config.yaml
arch: "unet"
horizontal_flip: true
objective: "epsilon"
widths: [48, 96, 144]
attention: false
upsampling: "nearest_conv"
final_lr_fraction: 0.05
warmup_steps: 1200
Rows from block 4 of a small class-conditioned image diffusion model, named by matrix and row number. Rows with one number belong to one channel. Each number is 50 + 12 x the weight over its row's rms, rounded and kept within 0 to 99. All counts start at 0.
After each channel's rows are labels from the 100 images, of 14976 (inputs lightly noised), where the channel reaches its highest value: "responds to" is what is common among them; "place" is the part of the image that holds the peak. Only what is clearly more common there than usual is listed. The data: retinal OCT scans (Kermany 2017).
# convs0: first 3x3 conv (model.enc.1.1.convs.0.weight, 96x96x3x3, each kernel summed), inputs 0-47
# convs1: second 3x3 conv (model.enc.1.1.convs.1.weight, 96x96x3x3, transposed, each kernel summed), outputs 0-47

convs0.49:49 32 52 63 46 40 75 47 45 51 53 48 33 65 64 42 55 41 45 46 59 45 44 40 55 55 53 56 57 49 33 58 36 40 25 29 61 56 59 44 29 42 65 56 49 43 37 50
convs1.49:42 36 35 44 72 41 55 56 26 50 63 64 29 64 51 29 26 59 44 54 53 57 69 59 60 59 58 53 50 30 70 60 55 47 90 38 32 38 49 49 50 63 49 60 54 49 38 28
responds to: finding: diabetic macular edema
place: top centre; top left

convs0.63:37 69 54 45 61 40 54 56 42 62 28 47 45 47 43 77 46 75 72 46 51 63 65 45 49 35 48 47 54 37 41 57 32 55 37 50 41 54 57 53 65 39 55 53 47 71 54 74
convs1.63:45 56 51 57 54 61 39 45 48 48 65 64 43 49 54 49 73 33 45 51 43 51 38 51 56 44 67 52 25 69 58 49 47 66 41 48 47 47 49 40 69 36 44 46 58 38 55 70
responds to: finding: diabetic macular edema
place: top centre

convs0.38:38 41 72 55 42 41 61 78 52 41 41 57 36 23 58 44 36 29 53 17 48 35 49 63 69 30 58 34 40 32 54 49 52 37 44 63 49 59 51 43 55 44 52 50 44 41 46 52
convs1.38:46 40 55 68 64 43 33 48 58 66 78 55 59 42 38 29 52 83 56 35 55 61 42 53 53 59 47 37 60 58 65 45 62 51 68 53 69 46 37 64 51 40 45 53 32 66 61 61
responds to: finding: normal
place: centre

convs0.59:53 32 51 41 56 67 71 45 38 53 31 40 49 56 44 46 63 52 52 67 45 53 39 35 39 53 53 46 38 66 45 42 53 50 51 58 41 35 60 62 45 49 58 60 62 75 57 62
convs1.59:44 66 55 77 67 42 68 35 56 38 65 71 62 54 66 49 39 51 58 51 67 37 60 70 36 39 34 39 58 45 58 44 65 42 44 35 56 33 49 48 26 59 67 52 47 49 40 59
responds to: finding: normal
place: bottom left

convs0.78:49 35 54 64 56 49 50 71 40 53 69 59 35 48 33 68 66 40 54 80 46 39 53 38 23 46 44 51 60 80 41 57 37 51 58 68 45 56 55 37 48 38 32 58 58 66 40 58
convs1.78:42 53 49 69 76 54 48 59 41 55 37 49 46 43 31 63 49 25 44 69 58 48 55 65 46 44 44 68 65 53 50 46 61 65 18 68 54 38 51 43 48 40 53 50 49 68 59 49
responds to: finding: diabetic macular edema
place: middle right

convs0.13:52 52 57 70 71 54 55 52 53 40 50 50 57 47 50 63 37 42 50 47 52 51 55 47 56 48 49 44 32 53 55 50 62 42 78 52 40 47 40 21 64 57 34 60 51 48 33 56
convs1.13:35 54 53 65 38 53 63 43 33 42 26 49 51 46 54 47 66 44 42 77 47 62 58 32 43 54 48 56 53 43 32 43 18 66 41 42 53 46 31 52 58 63 42 55 55 52 50 45
responds to: finding: diabetic macular edema
place: middle right

convs0.46:55 38 35 25 50 59 39 52 53 50 71 68 51 47 58 50 48 68 57 72 81 55 48 51 46 71 62 48 46 24 48 69 57 51 36 35 16 39 42 41 57 70 57 32 50 52 48 43
convs1.46:45 41 34 39 45 49 35 49 63 29 42 62 46 51 57 70 61 54 46 37 37 56 75 51 47 53 40 43 51 43 35 67 40 48 40 58 65 58 48 48 46 27 52 24 40 47 70 63
responds to: finding: normal
place: top left

convs0.3:45 67 51 39 40 49 31 69 52 76 51 44 64 31 39 45 28 62 78 48 54 43 30 65 52 51 36 57 42 42 44 50 58 66 35 64 50 57 45 55 46 57 50 62 45 65 47 55
convs1.3:65 60 65 60 63 48 41 47 53 42 75 43 54 46 75 46 63 53 45 50 53 61 44 32 56 50 59 52 46 42 38 39 16 56 34 35 49 31 43 48 64 45 43 50 38 55 51 63
responds to: finding: diabetic macular edema
place: top left

convs0.14:68 39 58 77 51 57 36 51 63 59 37 56 47 50 46 65 33 49 53 29 45 67 42 56 36 56 43 42 42 56 64 42 66 52 64 35 58 27 67 61 27 64 69 45 76 37 67 45
convs1.14:27 39 63 25 56 52 36 49 37 61 39 33 57 36 39 67 54 54 59 41 59 56 46 53 43 43 43 56 74 34 51 38 38 78 39 66 41 51 48 56 73 53 48 46 62 37 60 74
responds to: finding: normal
place: middle left

convs0.66:33 49 65 43 47 49 60 45 70 52 45 54 74 49 48 75 68 65 47 57 69 66 45 70 47 63 53 50 53 64 31 47 59 60 35 51 60 48 46 49 74 53 72 36 57 37 52 62
convs1.66:72 51 64 27 78 37 36 35 57 43 45 49 33 60 53 50 50 47 47 34 46 65 46 72 36 67 63 53 35 55 70 36 48 56 48 71 71 38 38 34 39 60 28 47 62 57 45 55
responds to: finding: diabetic macular edema
place: middle right

convs0.44:48 56 46 42 57 57 21 50 49 80 42 28 64 56 60 49 53 55 50 48 36 53 49 31 31 40 50 65 56 54 52 68 48 56 73 51 48 52 65 52 51 61 51 47 52 37 55 35
convs1.44:32 70 53 43 48 37 59 43 54 50 50 53 57 44 65 66 62 48 50 74 49 47 60 49 83 49 52 54 45 74 51 52 48 47 66 34 73 42 51 57 41 38 53 58 65 66 61 55
responds to: finding: diabetic macular edema
place: bottom left

convs0.27:40 49 55 49 76 42 45 54 27 63 50 50 56 46 56 61 59 43 70 43 39 48 45 56 43 49 46 40 54 59 42 57 34 46 48 51 61 46 54 36 47 59 74 74 60 41 51 59
convs1.27:37 37 47 40 43 51 69 53 66 45 70 52 65 61 55 41 54 42 48 43 56 37 40 60 64 50 50 52 68 63 44 40 54 56 48 54 44 60 54 48 50 48 63 56 52 73 74 42
responds to: finding: diabetic macular edema
place: middle right

convs0.35:45 15 58 57 64 48 40 47 47 73 41 52 43 59 45 47 50 44 62 57 31 57 43 57 73 24 71 40 41 63 49 50 44 45 39 48 61 57 63 33 38 57 32 67 49 51 56 32
convs1.35:53 64 49 39 60 60 52 44 45 37 41 46 41 21 39 24 52 50 66 50 27 54 37 31 32 49 45 68 50 38 63 61 47 63 45 46 58 45 45 63 62 61 39 57 62 45 59 60
responds to: finding: normal
place: centre

convs0.50:50 49 65 66 36 49 50 46 40 45 33 29 28 38 53 66 50 36 64 46 70 53 30 64 37 28 47 58 58 22 53 38 52 71 45 60 62 61 62 55 71 43 62 37 38 54 56 53
convs1.50:67 52 63 55 46 63 53 60 62 50 48 47 51 30 31 41 54 63 54 45 55 48 57 59 48 52 31 38 55 41 46 64 40 52 43 48 37 39 36 44 45 31 49 55 40 60 37 63
responds to: finding: diabetic macular edema
place: middle right

convs0.75:51 44 57 49 49 66 39 71 40 50 47 58 43 34 51 42 56 39 74 41 59 52 45 67 45 60 26 62 52 38 56 53 32 44 51 63 33 49 50 59 62 60 67 46 45 34 54 48
convs1.75:57 50 63 64 56 49 66 20 55 39 48 40 63 62 42 28 67 51 34 65 38 63 50 43 50 61 48 32 58 55 52 66 51 51 73 66 71 52 34 32 48 49 53 51 38 40 46 63
responds to: finding: choroidal neovascularization
place: centre

convs0.92:49 58 64 52 58 40 47 56 62 55 30 29 56 54 44 41 36 37 52 53 39 42 45 42 58 52 41 56 52 66 61 53 52 40 24 60 31 39 67 49 49 41 28 51 44 62 52 52
convs1.92:64 49 32 50 52 51 23 51 63 46 63 50 42 33 54 53 60 55 43 32 27 39 47 64 62 62 48 54 43 65 51 37 46 43 43 49 65 54 45 46 52 32 65 53 65 29 69 40
responds to: finding: diabetic macular edema
place: top right

convs0.43:43 76 55 55 43 54 37 48 63 32 60 42 66 64 60 45 52 40 63 17 51 49 52 59 55 46 34 54 40 64 52 60 43 45 51 46 57 70 36 48 41 48 59 57 58 71 43 32
convs1.43:47 33 38 33 76 55 51 33 57 46 51 74 41 64 64 40 70 65 45 55 59 36 21 45 62 57 41 26 63 51 34 49 40 55 39 42 48 38 40 63 52 54 36 52 47 39 61 50
responds to: finding: diabetic macular edema
place: centre

convs0.48:57 46 36 48 52 57 65 40 48 53 48 41 61 62 46 43 42 47 52 57 37 48 58 47 59 43 55 74 55 41 41 28 42 40 51 42 60 64 48 70 38 69 41 62 37 49 52 67
convs1.48:57 62 59 55 59 64 37 39 37 14 45 31 37 49 40 52 40 37 32 58 49 45 38 49 32 55 49 62 55 43 51 53 37 53 66 38 46 44 58 51 57 37 53 54 75 52 39 32
responds to: finding: diabetic macular edema
place: centre

convs0.55:54 44 77 56 48 42 54 54 51 15 39 46 60 52 69 55 62 60 59 38 49 57 58 60 54 41 61 55 47 50 48 43 61 58 35 51 62 59 37 48 67 62 31 65 39 66 41 50
convs1.55:46 44 38 23 54 46 48 55 61 48 60 45 39 58 63 55 55 38 57 37 57 27 59 45 55 37 61 50 55 42 63 33 70 62 54 44 34 43 59 48 38 26 63 34 36 60 80 48
responds to: finding: diabetic macular edema
place: centre

convs0.86:71 61 38 63 31 51 51 60 52 34 56 42 52 63 56 59 34 41 51 36 42 62 51 58 50 64 52 45 62 52 58 37 46 40 41 43 49 43 48 59 48 56 69 51 39 46 66 41
convs1.86:72 44 44 27 30 50 32 62 41 58 47 50 58 45 67 44 43 40 39 41 38 21 44 27 52 65 84 39 54 57 54 47 51 33 51 48 63 51 51 62 75 30 36 50 40 42 61 69
responds to: finding: normal
place: middle right

convs0.36:41 51 47 39 56 49 52 72 43 71 47 54 70 54 45 32 42 69 34 38 46 62 37 59 47 38 47 62 59 73 47 29 67 64 57 62 36 70 20 67 51 82 72 56 40 47 44 45
convs1.36:26 57 45 58 46 30 55 42 65 45 47 38 59 62 49 45 40 56 52 40 43 78 32 36 48 61 74 63 47 74 51 48 46 69 50 30 46 45 56 37 51 71 40 48 41 36 31 50
responds to: finding: diabetic macular edema
place: top left; middle left

convs0.84:50 28 43 44 36 70 66 43 57 51 56 39 50 65 25 48 60 65 69 22 55 36 38 25 36 60 40 50 37 47 42 32 55 51 54 46 47 68 49 58 48 64 51 75 38 38 37 44
convs1.84:49 40 31 39 51 63 44 53 56 50 60 47 42 36 70 46 49 46 43 35 59 52 56 39 59 45 64 47 49 58 55 45 38 62 68 76 55 53 25 55 44 40 47 40 53 43 39 40
responds to: finding: diabetic macular edema
place: middle right

convs0.11:49 45 35 71 40 77 48 50 45 50 47 63 31 52 56 54 40 45 60 64 50 42 37 69 42 28 21 41 38 43 59 64 52 48 41 60 51 64 53 55 69 44 49 44 41 35 42 53
convs1.11:60 49 38 46 57 38 57 42 41 41 37 39 38 32 33 49 60 34 41 36 42 54 61 45 45 53 48 30 53 34 51 40 24 58 31 40 39 67 34 67 43 37 71 40 40 52 54 42
responds to: finding: diabetic macular edema
place: middle left

convs0.67:63 38 53 47 46 32 38 64 55 42 50 31 56 52 33 62 35 26 30 25 61 47 55 43 36 48 38 51 47 64 55 58 56 42 40 46 55 62 43 47 38 44 67 43 52 44 61 57
convs1.67:55 62 65 44 48 67 50 56 19 49 37 36 56 50 86 45 52 48 58 58 51 56 56 55 54 57 48 49 41 48 35 43 54 49 51 47 63 48 49 60 66 61 50 55 40 69 55 67
responds to: finding: drusen
place: middle right

convs0.45:57 65 66 44 51 45 72 61 50 34 54 51 28 69 60 57 31 49 53 44 28 55 58 66 57 41 38 41 50 45 50 32 46 49 47 41 36 43 52 62 50 36 41 37 67 53 58 36
convs1.45:38 68 61 68 54 59 37 58 44 45 50 52 63 36 69 51 60 43 43 30 69 47 42 40 58 57 54 43 39 43 64 28 67 59 60 43 19 54 55 36 65 47 62 64 40 52 53 42
responds to: finding: diabetic macular edema
place: middle left

convs0.40:44 58 36 38 41 52 50 65 78 40 60 60 70 40 53 32 55 60 66 65 33 52 60 39 56 39 55 41 37 40 56 44 42 53 30 49 46 41 53 56 58 69 70 51 75 56 64 44
convs1.40:48 58 48 67 52 45 45 61 39 44 76 36 46 43 45 43 76 34 56 75 58 45 51 62 40 45 56 52 68 42 56 66 33 49 32 42 49 51 58 58 42 39 44 48 25 42 66 34
responds to: finding: diabetic macular edema
place: top right; top centre

convs0.70:42 74 36 57 56 63 45 54 50 40 40 63 44 43 39 45 37 54 56 44 70 42 53 54 33 48 54 57 63 40 43 36 44 58 44 39 50 29 51 58 67 68 65 49 47 55 49 54
convs1.70:48 36 41 49 43 48 62 54 55 47 38 63 53 58 35 42 50 51 50 46 27 43 66 59 57 44 38 50 27 50 32 59 48 69 41 47 57 60 39 41 34 60 59 44 51 28 40 62
responds to: finding: choroidal neovascularization
place: bottom left

convs0.87:53 55 24 58 32 40 38 56 61 57 59 19 44 44 55 54 44 54 55 30 40 49 54 57 47 51 38 46 59 37 53 42 44 58 69 33 55 62 54 49 53 64 63 40 67 48 40 59
convs1.87:26 56 47 55 53 72 40 36 60 49 37 56 58 47 50 52 58 37 59 50 44 45 64 47 61 32 38 52 48 48 44 65 30 54 46 71 45 55 67 65 45 77 60 61 48 38 48 81
responds to: finding: normal
place: top left

convs0.7:39 52 38 44 58 52 29 47 30 74 58 47 64 49 65 29 56 57 59 47 55 43 31 31 36 62 42 75 30 69 55 44 43 48 39 68 62 50 51 59 55 52 27 56 64 60 42 75
convs1.7:59 48 68 64 63 38 43 55 57 43 55 43 39 57 62 59 50 71 58 62 35 46 74 54 43 21 36 33 51 52 58 40 48 66 66 53 55 33 37 60 65 29 30 57 47 45 46 58
responds to: finding: choroidal neovascularization
place: top centre