A small class-conditioned image diffusion model, trained from scratch.
Model: arch unet, norm layernorm, activation silu, widths [48, 96, 144].
Training: 6000 steps, batches of 64.
Data: trained on retinal OCT scans (Kermany 2017), 24607 training examples, 15.6 epochs.
Rows from block 4 of a small class-conditioned image diffusion model, named by matrix and row number. Rows with one number belong to one channel. Each number is 128 + 24 x the weight over its row's rms, rounded and kept within 0 to 255. All counts start at 0.
After each channel's rows are labels from the 100 images, of 14976 (inputs lightly noised), where the channel reaches its highest value: "patch colour" is the nearest of a few named colours to the mean colour under the peak. Only what is clearly more common there than usual is listed. The data: retinal OCT scans (Kermany 2017). In brackets: how many of the 100.
# convs0: first 3x3 conv (model.enc.1.1.convs.0.weight, 96x96x3x3, each kernel summed), inputs 0-47
# convs1: second 3x3 conv (model.enc.1.1.convs.1.weight, 96x96x3x3, transposed, each kernel summed), outputs 0-47

convs0.79 [ 99 155 116 143 153 126 127 108  93 142 172 131 117 186 104  97 106 110 125 182 103 131 127 112  98 150 140 143 188 115 135  98 119 145 130 138 147 143 165  99 101  97 115 133 162 120 125 118]
convs1.79 [126 112 105 126 141 104 103 121 146 135 117 154 142  95 152 154  86 148 114 115 107 120 109 120 111 119 116 104 137 144 100 136 137 128  88 131 189 117 153 135 138 141 105 123 120 141 156 138]
patch colour: grey (99)

convs0.82 [140 146  97 190  99 143 136 120 126 166 141  94 142 132 154 144 120 135 166 124 108 145 166 145  98  99 184  90 105 129 134 126  95 127 101 154 122  98 100 143 118 142  94 125 124 130 190  98]
convs1.82 [104  58 109  63  98 152 124 134 107 103 165 159 105  78 153 132 170 148 136 123 126 145 125 145 155 138 119 145 127 116 112 121 129 152 126 107 131 111 158 152 164 116 159 143 105  92 154 149]
patch colour: grey (93)

convs0.71 [136 148 112  72  71 115 116 148 107 118  72 152 153 146 133 125 179 128 149 116 113 121 130 131  97 141 101 131 136 116 150 121 171 134 137 151 136 125 121 121 160  97 122 120 153 114  89 115]
convs1.71 [117 130 119 124 111 164 104 129 169 148 138 132 119 130 145  92 139 134 143 125 134 135 139 178 151  93 136  83  74 132 124 159 168  93 125 110 114 106 130 117 119 148 146 134 151 118 147 131]
patch colour: grey (99)

convs0.25 [130 121 136 102 177 132 111 131 149 134 135  97 130 152 127 136 123  78 133 120 133  93  72 125 135 114  81  83 136 110 113  86 137 150 116 157 147 111 135  98 112 157  93 120 107 120 139  95]
convs1.25 [ 95 118 146 121 168 113  99 166  86 128 130 134 136 125 132 140 143 136 158 161 123 147 101  75 117 138 117 159 137 101 122 153 111 152 126 172 106 116 130 123 111  92 119  83 152 104 111 124]
patch colour: white (100)

convs0.9 [ 96 106 144  96 155 187  97 145 164 104 118 132  82 148 118  94 123 107 140 120  85 152 125 169 123 150 152 144 104 175 127  77  90 155 126 109 123 134 147 147 142  95 138 148 130 120 178 126]
convs1.9 [144 168 167 141 154 120 118 128 153 105 140 122 115 114 110 121 122 130 125 111 145  75  79 147 121 120 148 144 143 130 112 127 149 115 138 120 142 134 122 101 113 129 109  70 114  65 152 130]
patch colour: white (51); grey (49)

convs0.51 [147 171 131  89 136 106 146 114 116 119 146 163  98 113 130 101 122 132 124 126 104 136 106 125 121 131  90 104 125 108 133 116 133 173 119 150 129 162  82 135 101 128 151  86 117 135 172  81]
convs1.51 [102 151 121 116 105 148 117 131 140 139 116 138 110 141 103 139 129 121 136 120 139 139 127 136 132 137 152 108 107 155 150 159 119  76 123 170 169 142 156 142 110 136 147 123 118 133 113 145]
patch colour: white (100)

convs0.42 [159 156 114 115 139 127 115  68 135 130 175 145 128 168 126 136 115 167 135 147 119 107 124 120 134 131  91 102 129 108 159 135 140 151 115 139 105 141 130 153 127 117 167 129 180 120  91 137]
convs1.42 [102 142 111 131 140 123 135 125 150 143 137 121  99 132 156  98 161 111 135 150 153 138  92 140 142 127 112 149 173 190 141 101  90 110 133 144 127 127 164 138 143 140 126 152 140  90 168 142]
patch colour: grey (51)

convs0.6 [147 156 134 152  98 144  96  90 127 114 143 134 147 113 139 135  81 158 181 103 111 142 154 160 164 104 139 149 105 176  94 132 156 118 115 134 102 140  92 118 126 117 117 152 135 146 158 134]
convs1.6 [105 119 142 123  90 154 109 154 109 164 120 148 127 127  60 105 124 105 143 140 144 147 149 145 182 130 133 142 156 107 134 112  69 116  94  82  98 120 153 173 121 116 147 120 138 134 150 126]
patch colour: grey (74)

convs0.23 [145 126  85 123 110 136 129 128 162  99 116 125 156  79 141 150 126 137 122  97 103 139 119 128 171 155  69 121 165 154 128 154 107 102 126 115 131  94 155 152 128 105 126 121 135 131 159 149]
convs1.23 [167  93 136 143 150 123 135 161 133 152 126 123 132 144 123 152 119 171 106 127 115 146 169 126 127 113 132  84  96 154 191 123 113 154 128 140 106  92 118 161 154 144 100 158 129 164 114 162]
patch colour: grey (45)

convs0.22 [137 162 131 148 140  96 176 120 119 114 136 170 121 131 151 131 104 156 103 117 154 110 118 107 131 151 148 156 110 128 112 123 107 116 118 118 139 136 160 135 116 118 120 100 147 149 169 159]
convs1.22 [165 129 151 134  96 116 172 134 146  72 117 120 137  84 119 121 107 138 115 115 110  85 128 162 141 154 127  86  91 128 168 127 144 124  97 127 134 107  97 179 156 177 124 168 126 124 161 112]
patch colour: grey (90)

convs0.69 [150 123 107 118 131 116 141 137 141 130 104 174 165 103 139 105 100 141 153 138 143 134 111 103 127 139 144 144  64 141 157 118 110  93 132 102 109 110 122 136 124 155 165  99 131 132 135  86]
convs1.69 [153 191 142  74 140 106 118 164 120 129 118 180 123 121 126 188 117 120 126 125  76 120 134 137 110 129 153 149 121  79 142 156 145 129 123 165 127 144 182 140 105 108 146 143 129  91 116 154]
patch colour: grey (95)

convs0.18 [132 142 157 153  94 125 136 116 118 127 121 145 146 129 138 143 127 112 131 167  76 123 112 150 109 147 135 146 119 121 125 116 135 129 134 147  91 148 130 135 185 100 157 112 141 136 111 135]
convs1.18 [139 115 108  95 139 134 154 102  96 100 110 149 153  94 145 134 126  93 157 152 124  68 180 119  96 129 119 138 122 137 161 121 142 128 170 118 143 102 113 120 175  99 148  80 138 114 122 165]
patch colour: grey (65)

convs0.77 [118  94 125 160 126  96 112  97 124 141 150 101 108 133 102 133 172 120 112 172 108  99 125  75 185 106 148 140 123 132 144 129 130 112 121 167 135 125 131 112 115 108  76 162 147 182 121  93]
convs1.77 [124 119 142 144  90 121 113 118 157 145 141 112 186 106  99 122 104 132 140 110 154 113  95 126  85 137 125 119 139 145 103 168 146 133 151 149 107 148 159 144 149 148 124 128 104 147 102 123]
patch colour: grey (96)

convs0.74 [109 126 164  87 142  71  92 146 132 150 168 126 152 128 123 136 104 102 124 137 156 165 102  62 116  87 150 137 131 141 112  87 168  94 143 130 116 114 144 152 161 132 133  98 119 147 125 138]
convs1.74 [137 160 123 131 133 121 157 178 122 127 127 134 149 134 140 144 133 106 127 143  92 147 115 161 124 118 131 162  87 108 148 169 103 131 117  96  80 133  91 135 111 130 130 128 150 119 139 140]
patch colour: white (73)

convs0.1 [ 99 131 106  85 136 111 175 161 137 106 123 116  94 140 146 136  97 103 131 111 158 126  83  84 118 109 120 112 131 107 158  96 128 154  87 144 100 117 182 107 128 124 108 122 132 125 112 151]
convs1.1 [140 149 128 139 134 153 100 147 122 159  96 140 179  63 109 149 137 129 145 108  68 127 148 120  94 154 133 150 135 130 137 153 150 123 138 142 120 106  90 173  95  76 142 142 120 136 138 126]
patch colour: grey (82)

convs0.12 [ 85  81 131 167 165 120 136 130 133 137 133 164 113 170 139 158 151 186 177 120 152 169 165 165 132 121 101 139 130 122 130 101 137 139 131 154 119 141 107 141 157 134 155 122 112 148  87 134]
convs1.12 [121 138 113 155 154 131 173 133  98 107 130 149 135 125 139 110  83 115  79 140 103 152  91 133 150  83 111 152 118 170 126 138 108 156 149 109 123 127 116 126 161 171 145  91 156 154  75 117]
patch colour: white (30)

convs0.26 [131 150 104  94 138 133 129 138 162 120 111 120 126 150 148 125 124 114 133  87 172 172 172 172 179 152 146 112 145 166 159 134 141 130 122 146  93 156 147 108 114 136 117 128 154 173  83 103]
convs1.26 [130 143 133 135 148 104 150 137 126 116 126 136  75 135 127 129 151 135  88 100 127 169 112 142 161 153 140 116 146 100 121 117 106 134 103 110  88 115 152 159 121 147 139 135 115 119 110 163]
patch colour: grey (65)

convs0.0 [141 155 113  98  98 113 119 171 142 139  88 155 164 138 109 133 136 105  95  88 154 106 135 106 163 105 118 160 166 146 161 130 142  99 144 124 105 125 149 139 151 101  86 141 188 133 120 118]
convs1.0 [141 162 109 146 134 174 108 132  89  98 146 131 150 130 142 152 154 170 132 108 139 178 144 121 106 147 167 166 141 106 130 116 116 128 134 110 122 181 130 154 129  88 134 155 132 110 155 115]
patch colour: grey (73)

convs0.89 [ 99 159 165  63 104 137 105 104 123 166 118 134 119  84 108 152 152 141 114 163 114 155 125 113 117 123 138 123 131 142 159 163 127 185 124 126 109  99 141  96 120  77 103 169 152 139 118 145]
convs1.89 [ 75  64 168 170 116 131 141 110 134 111 135 149 122  90 110 157 130 174 112 132 125 147 164 129 164 126 147 103  75 111 181 106 122 123 119 112 144 109 129 127  95 122 110 150 126 146 122 135]
patch colour: grey (92)

convs0.88 [162 117 124 126 108 145 156 144 130 111 135 113  99 122 161 142 153 135 155 144 160 119  98 153  55 105  91 102 143 104  91 158  93 110 126 131 145 135 135 115 133 150 148 147  99 137 144  95]
convs1.88 [127 144 124 105  99 141 139 156 115 133  92 115 105 105 139 123 176 119 146 125 114 144  64 137 134 139 140  86 119 136 103  59 142 134 129 162 133 159 195 100 161 145 130 138 136 157 128  89]
patch colour: grey (90)

convs0.57 [136 157 141 128 117 147 125 147 136  89 116 156 152 109 156 120 151  96 143 149 157 117 132 144 100 126 144 120 104 104 143 167 137 117  95 125  92 129  78 203 111 129  82 118 127 137 123 149]
convs1.57 [150 150 159 173 115 175 152  91 110 131 151 108 108 123 154 144 136 145 135 159 163 120 134  94 139 125 130 125 136 108 113 119 166 130 125 129 110 113  78 172  90 109 106 153 143  92 114 127]
patch colour: grey (98)

convs0.16 [150 104 140 132 107 129 160 122 103 172  76 145  72 126 135 126 147 121 127  84 113 127  87 121 163 166 107 109  99 162  94 177 143 130 151 141  85 111 132 127 123 155  86 101 136 141 128 126]
convs1.16 [108 158 115 112 116 123 155 168 129 104 125 159  57 150 122  98 155  83 118 112 123  88 148 103 168 105 120 112 103 124 127  80  93 114 113 131 101 126 120 114 144 130 115 131 157 149 139 131]
patch colour: grey (46); white (30)

convs0.33 [117 144 156 144 150 143 121 152 101 116  83 128 142 110 132 119 110 159 111 134 136 146 167 106  96 110  91 109 120 123 109 144 121 140 104 190 157  95 165 195 106 149 156 138 137 171 159 141]
convs1.33 [131  96 122 166 154 116 113 107 131 156 150 141  96 109 159 131 152 147 144  81 113 104 113 131 127 145 118 134 174 156 127 147 121 125 140 137 150 112  84 141 149 161 154 143 136 163 125 129]
patch colour: grey (53)

convs0.83 [ 94 109 138 111  96 131 142 128  98 105 120 152 184 176 153  98  96 125 134 117 132 108 150 133 139 146 111 118 138 107 114 133  95 137 106 170 111 134 124 156 105  66 117 187 130  96 120 113]
convs1.83 [ 94 110 171 137 134 121 104 127 139 137 137 139 126 145 177 126 119 177  95 151 163 124  84  91 105 121 100 152 147 135 171 140 101 159 110 143 115 139 147 121 113 146  98 130 158 148 102 137]
patch colour: grey (79)

convs0.5 [150 167  70 106 169  93 173 110 128 105 134 134  94  95 104 106 144 132 137 125 117 122 118 118 138 148 138 133 156  89  95 129 143 142  77 135 154 117  98 151  88  98 152 120 143 113 144 123]
convs1.5 [171 102 119 113 151 132 126 123 102 115 118 158 115 173 107 138 124 154 124 130 128 162 129 138 107 127 117 101 137 114 152  93  54 101 115 137 164 123 139 130 119 126 127 147 122 108 167 144]
patch colour: white (38)

convs0.4 [126 151 101 144 132 116 109 155 164 147 142 124  77  56 125 111 130 176 201 133 162 142 157 141 145 137 133 146 126 132 114 145 117 134  96 109 137  98 130  89 126 124 131 155 160 130  76 133]
convs1.4 [142 109 107 111 122 143 147 147 132 108 136 136 138 138  95 166 114 127 171 107  71 161 109  90 118 150 108 126 152 120 106 142 117 157 136  93 104 156 128 143 130 186  92 127 162 129 111 141]
patch colour: white (82)

convs0.60 [ 75 153 122 122 145 163 122 117 161 135 173  80 131 141 112  97 133 144 165 147 142 132  94 118 163  97 121 108 121 143 149 127 123 150 119 159 164 138 167 119 154 122 165 149 131 144 115 140]
convs1.60 [190 124 123  95 131 141 125 150  97 114  72 123 155 147 122 141 132 124 124 155 125 118  97  88 156 149 123 117 124 110 149 128  85 155 123 130 107 148 113 123  93 128 146 135  51 116 199 136]
patch colour: white (57)

convs0.19 [129  89 127 156 138 134 139 170 131 184 121 115 153 135 121 101 142  68 135  96 105 123 151 135 105 114 130 100 128 131 113 110  81 139 129 123 165 119 129 147 144 136 171 137  99 138  90 125]
convs1.19 [129 115 113 143 116 108 131 154 114 192  88 102 100  92 151 171  91 116 108 124  92 136 118 126 133 126 165  92 124 125 133 177 133 152 152 142 125 104  96 138 119 123 110 120 130 107  99  68]
patch colour: white (60)

convs0.65 [ 96 125 101 160 104  88  89 102  88  93 120 110 117 142 133 102 167 130 117 107 108 153 107 121 168 133 133  98 126 113  98  91  98 104 137 126 125 147 152 134 125 121 133 125 131 112 149  98]
convs1.65 [126 111 113  72 111 150 127 120 162 116 119 130  95 113 133 127  92 131 168 158 112 168 104 151  66 129  83 113 101 141 169 127 146 124 128 153 161 111 130  99 113 142 173 116  83 128 141 134]
patch colour: grey (83)

convs0.94 [126 124 101 142 116 100 102 137 123 104  70 132  90 107 104 112 152 115 136 163 144 133 158 132  98 147 154 132 144 133 127  89 144 134 132 104  97 150 135 112 130 143 168 129 133 141 159 121]
convs1.94 [134 166  97 100 144 130 124 126 147 166 123 140 132 152 186 110 159 105 144 106 107 120 128  77 108 133 122 116 170 110 107 137 107 149 146 143 162 111 131 105 126 134 111 129 138 124 143  98]
patch colour: grey (72)

convs0.68 [142  93 104 105 143 125 144 147 125 165 143 116 101 125 117 128 147 106 125 183 128 135 127 119  98 133 139  90 114 144 138 134 130 127 147 130 127 151 118 108 130 142  99 131 115 152 130 105]
convs1.68 [ 83  83 125 155  84  93 157 141  99 150 110 150  95 126 119 137 131  98 128 140 135 151 116 124 106 102 130 173 129 151 159 115 115 147  84 131  84 145 140  95 136 131 101 112 127 138 143 100]
patch colour: grey (59)

convs0.32 [147 123 160  92 169 140 129 119 156 165 138 102 131 116 115 136 158 104 181  66 112 152 128 130 103 124 111 143 111 157 131 141 153 108 104 104 160 116 135 150 141 111 134 164  90 147 132 168]
convs1.32 [ 70 120 144 110 114 112 161 149 110  97 148 132 143 123 141 147 130 126 135 156 135  84 128 143 133 165 138 147 123 131 146 113 130 136 117 107 115 123 143 172 120 127 124  80 136 139 166 138]
patch colour: white (57)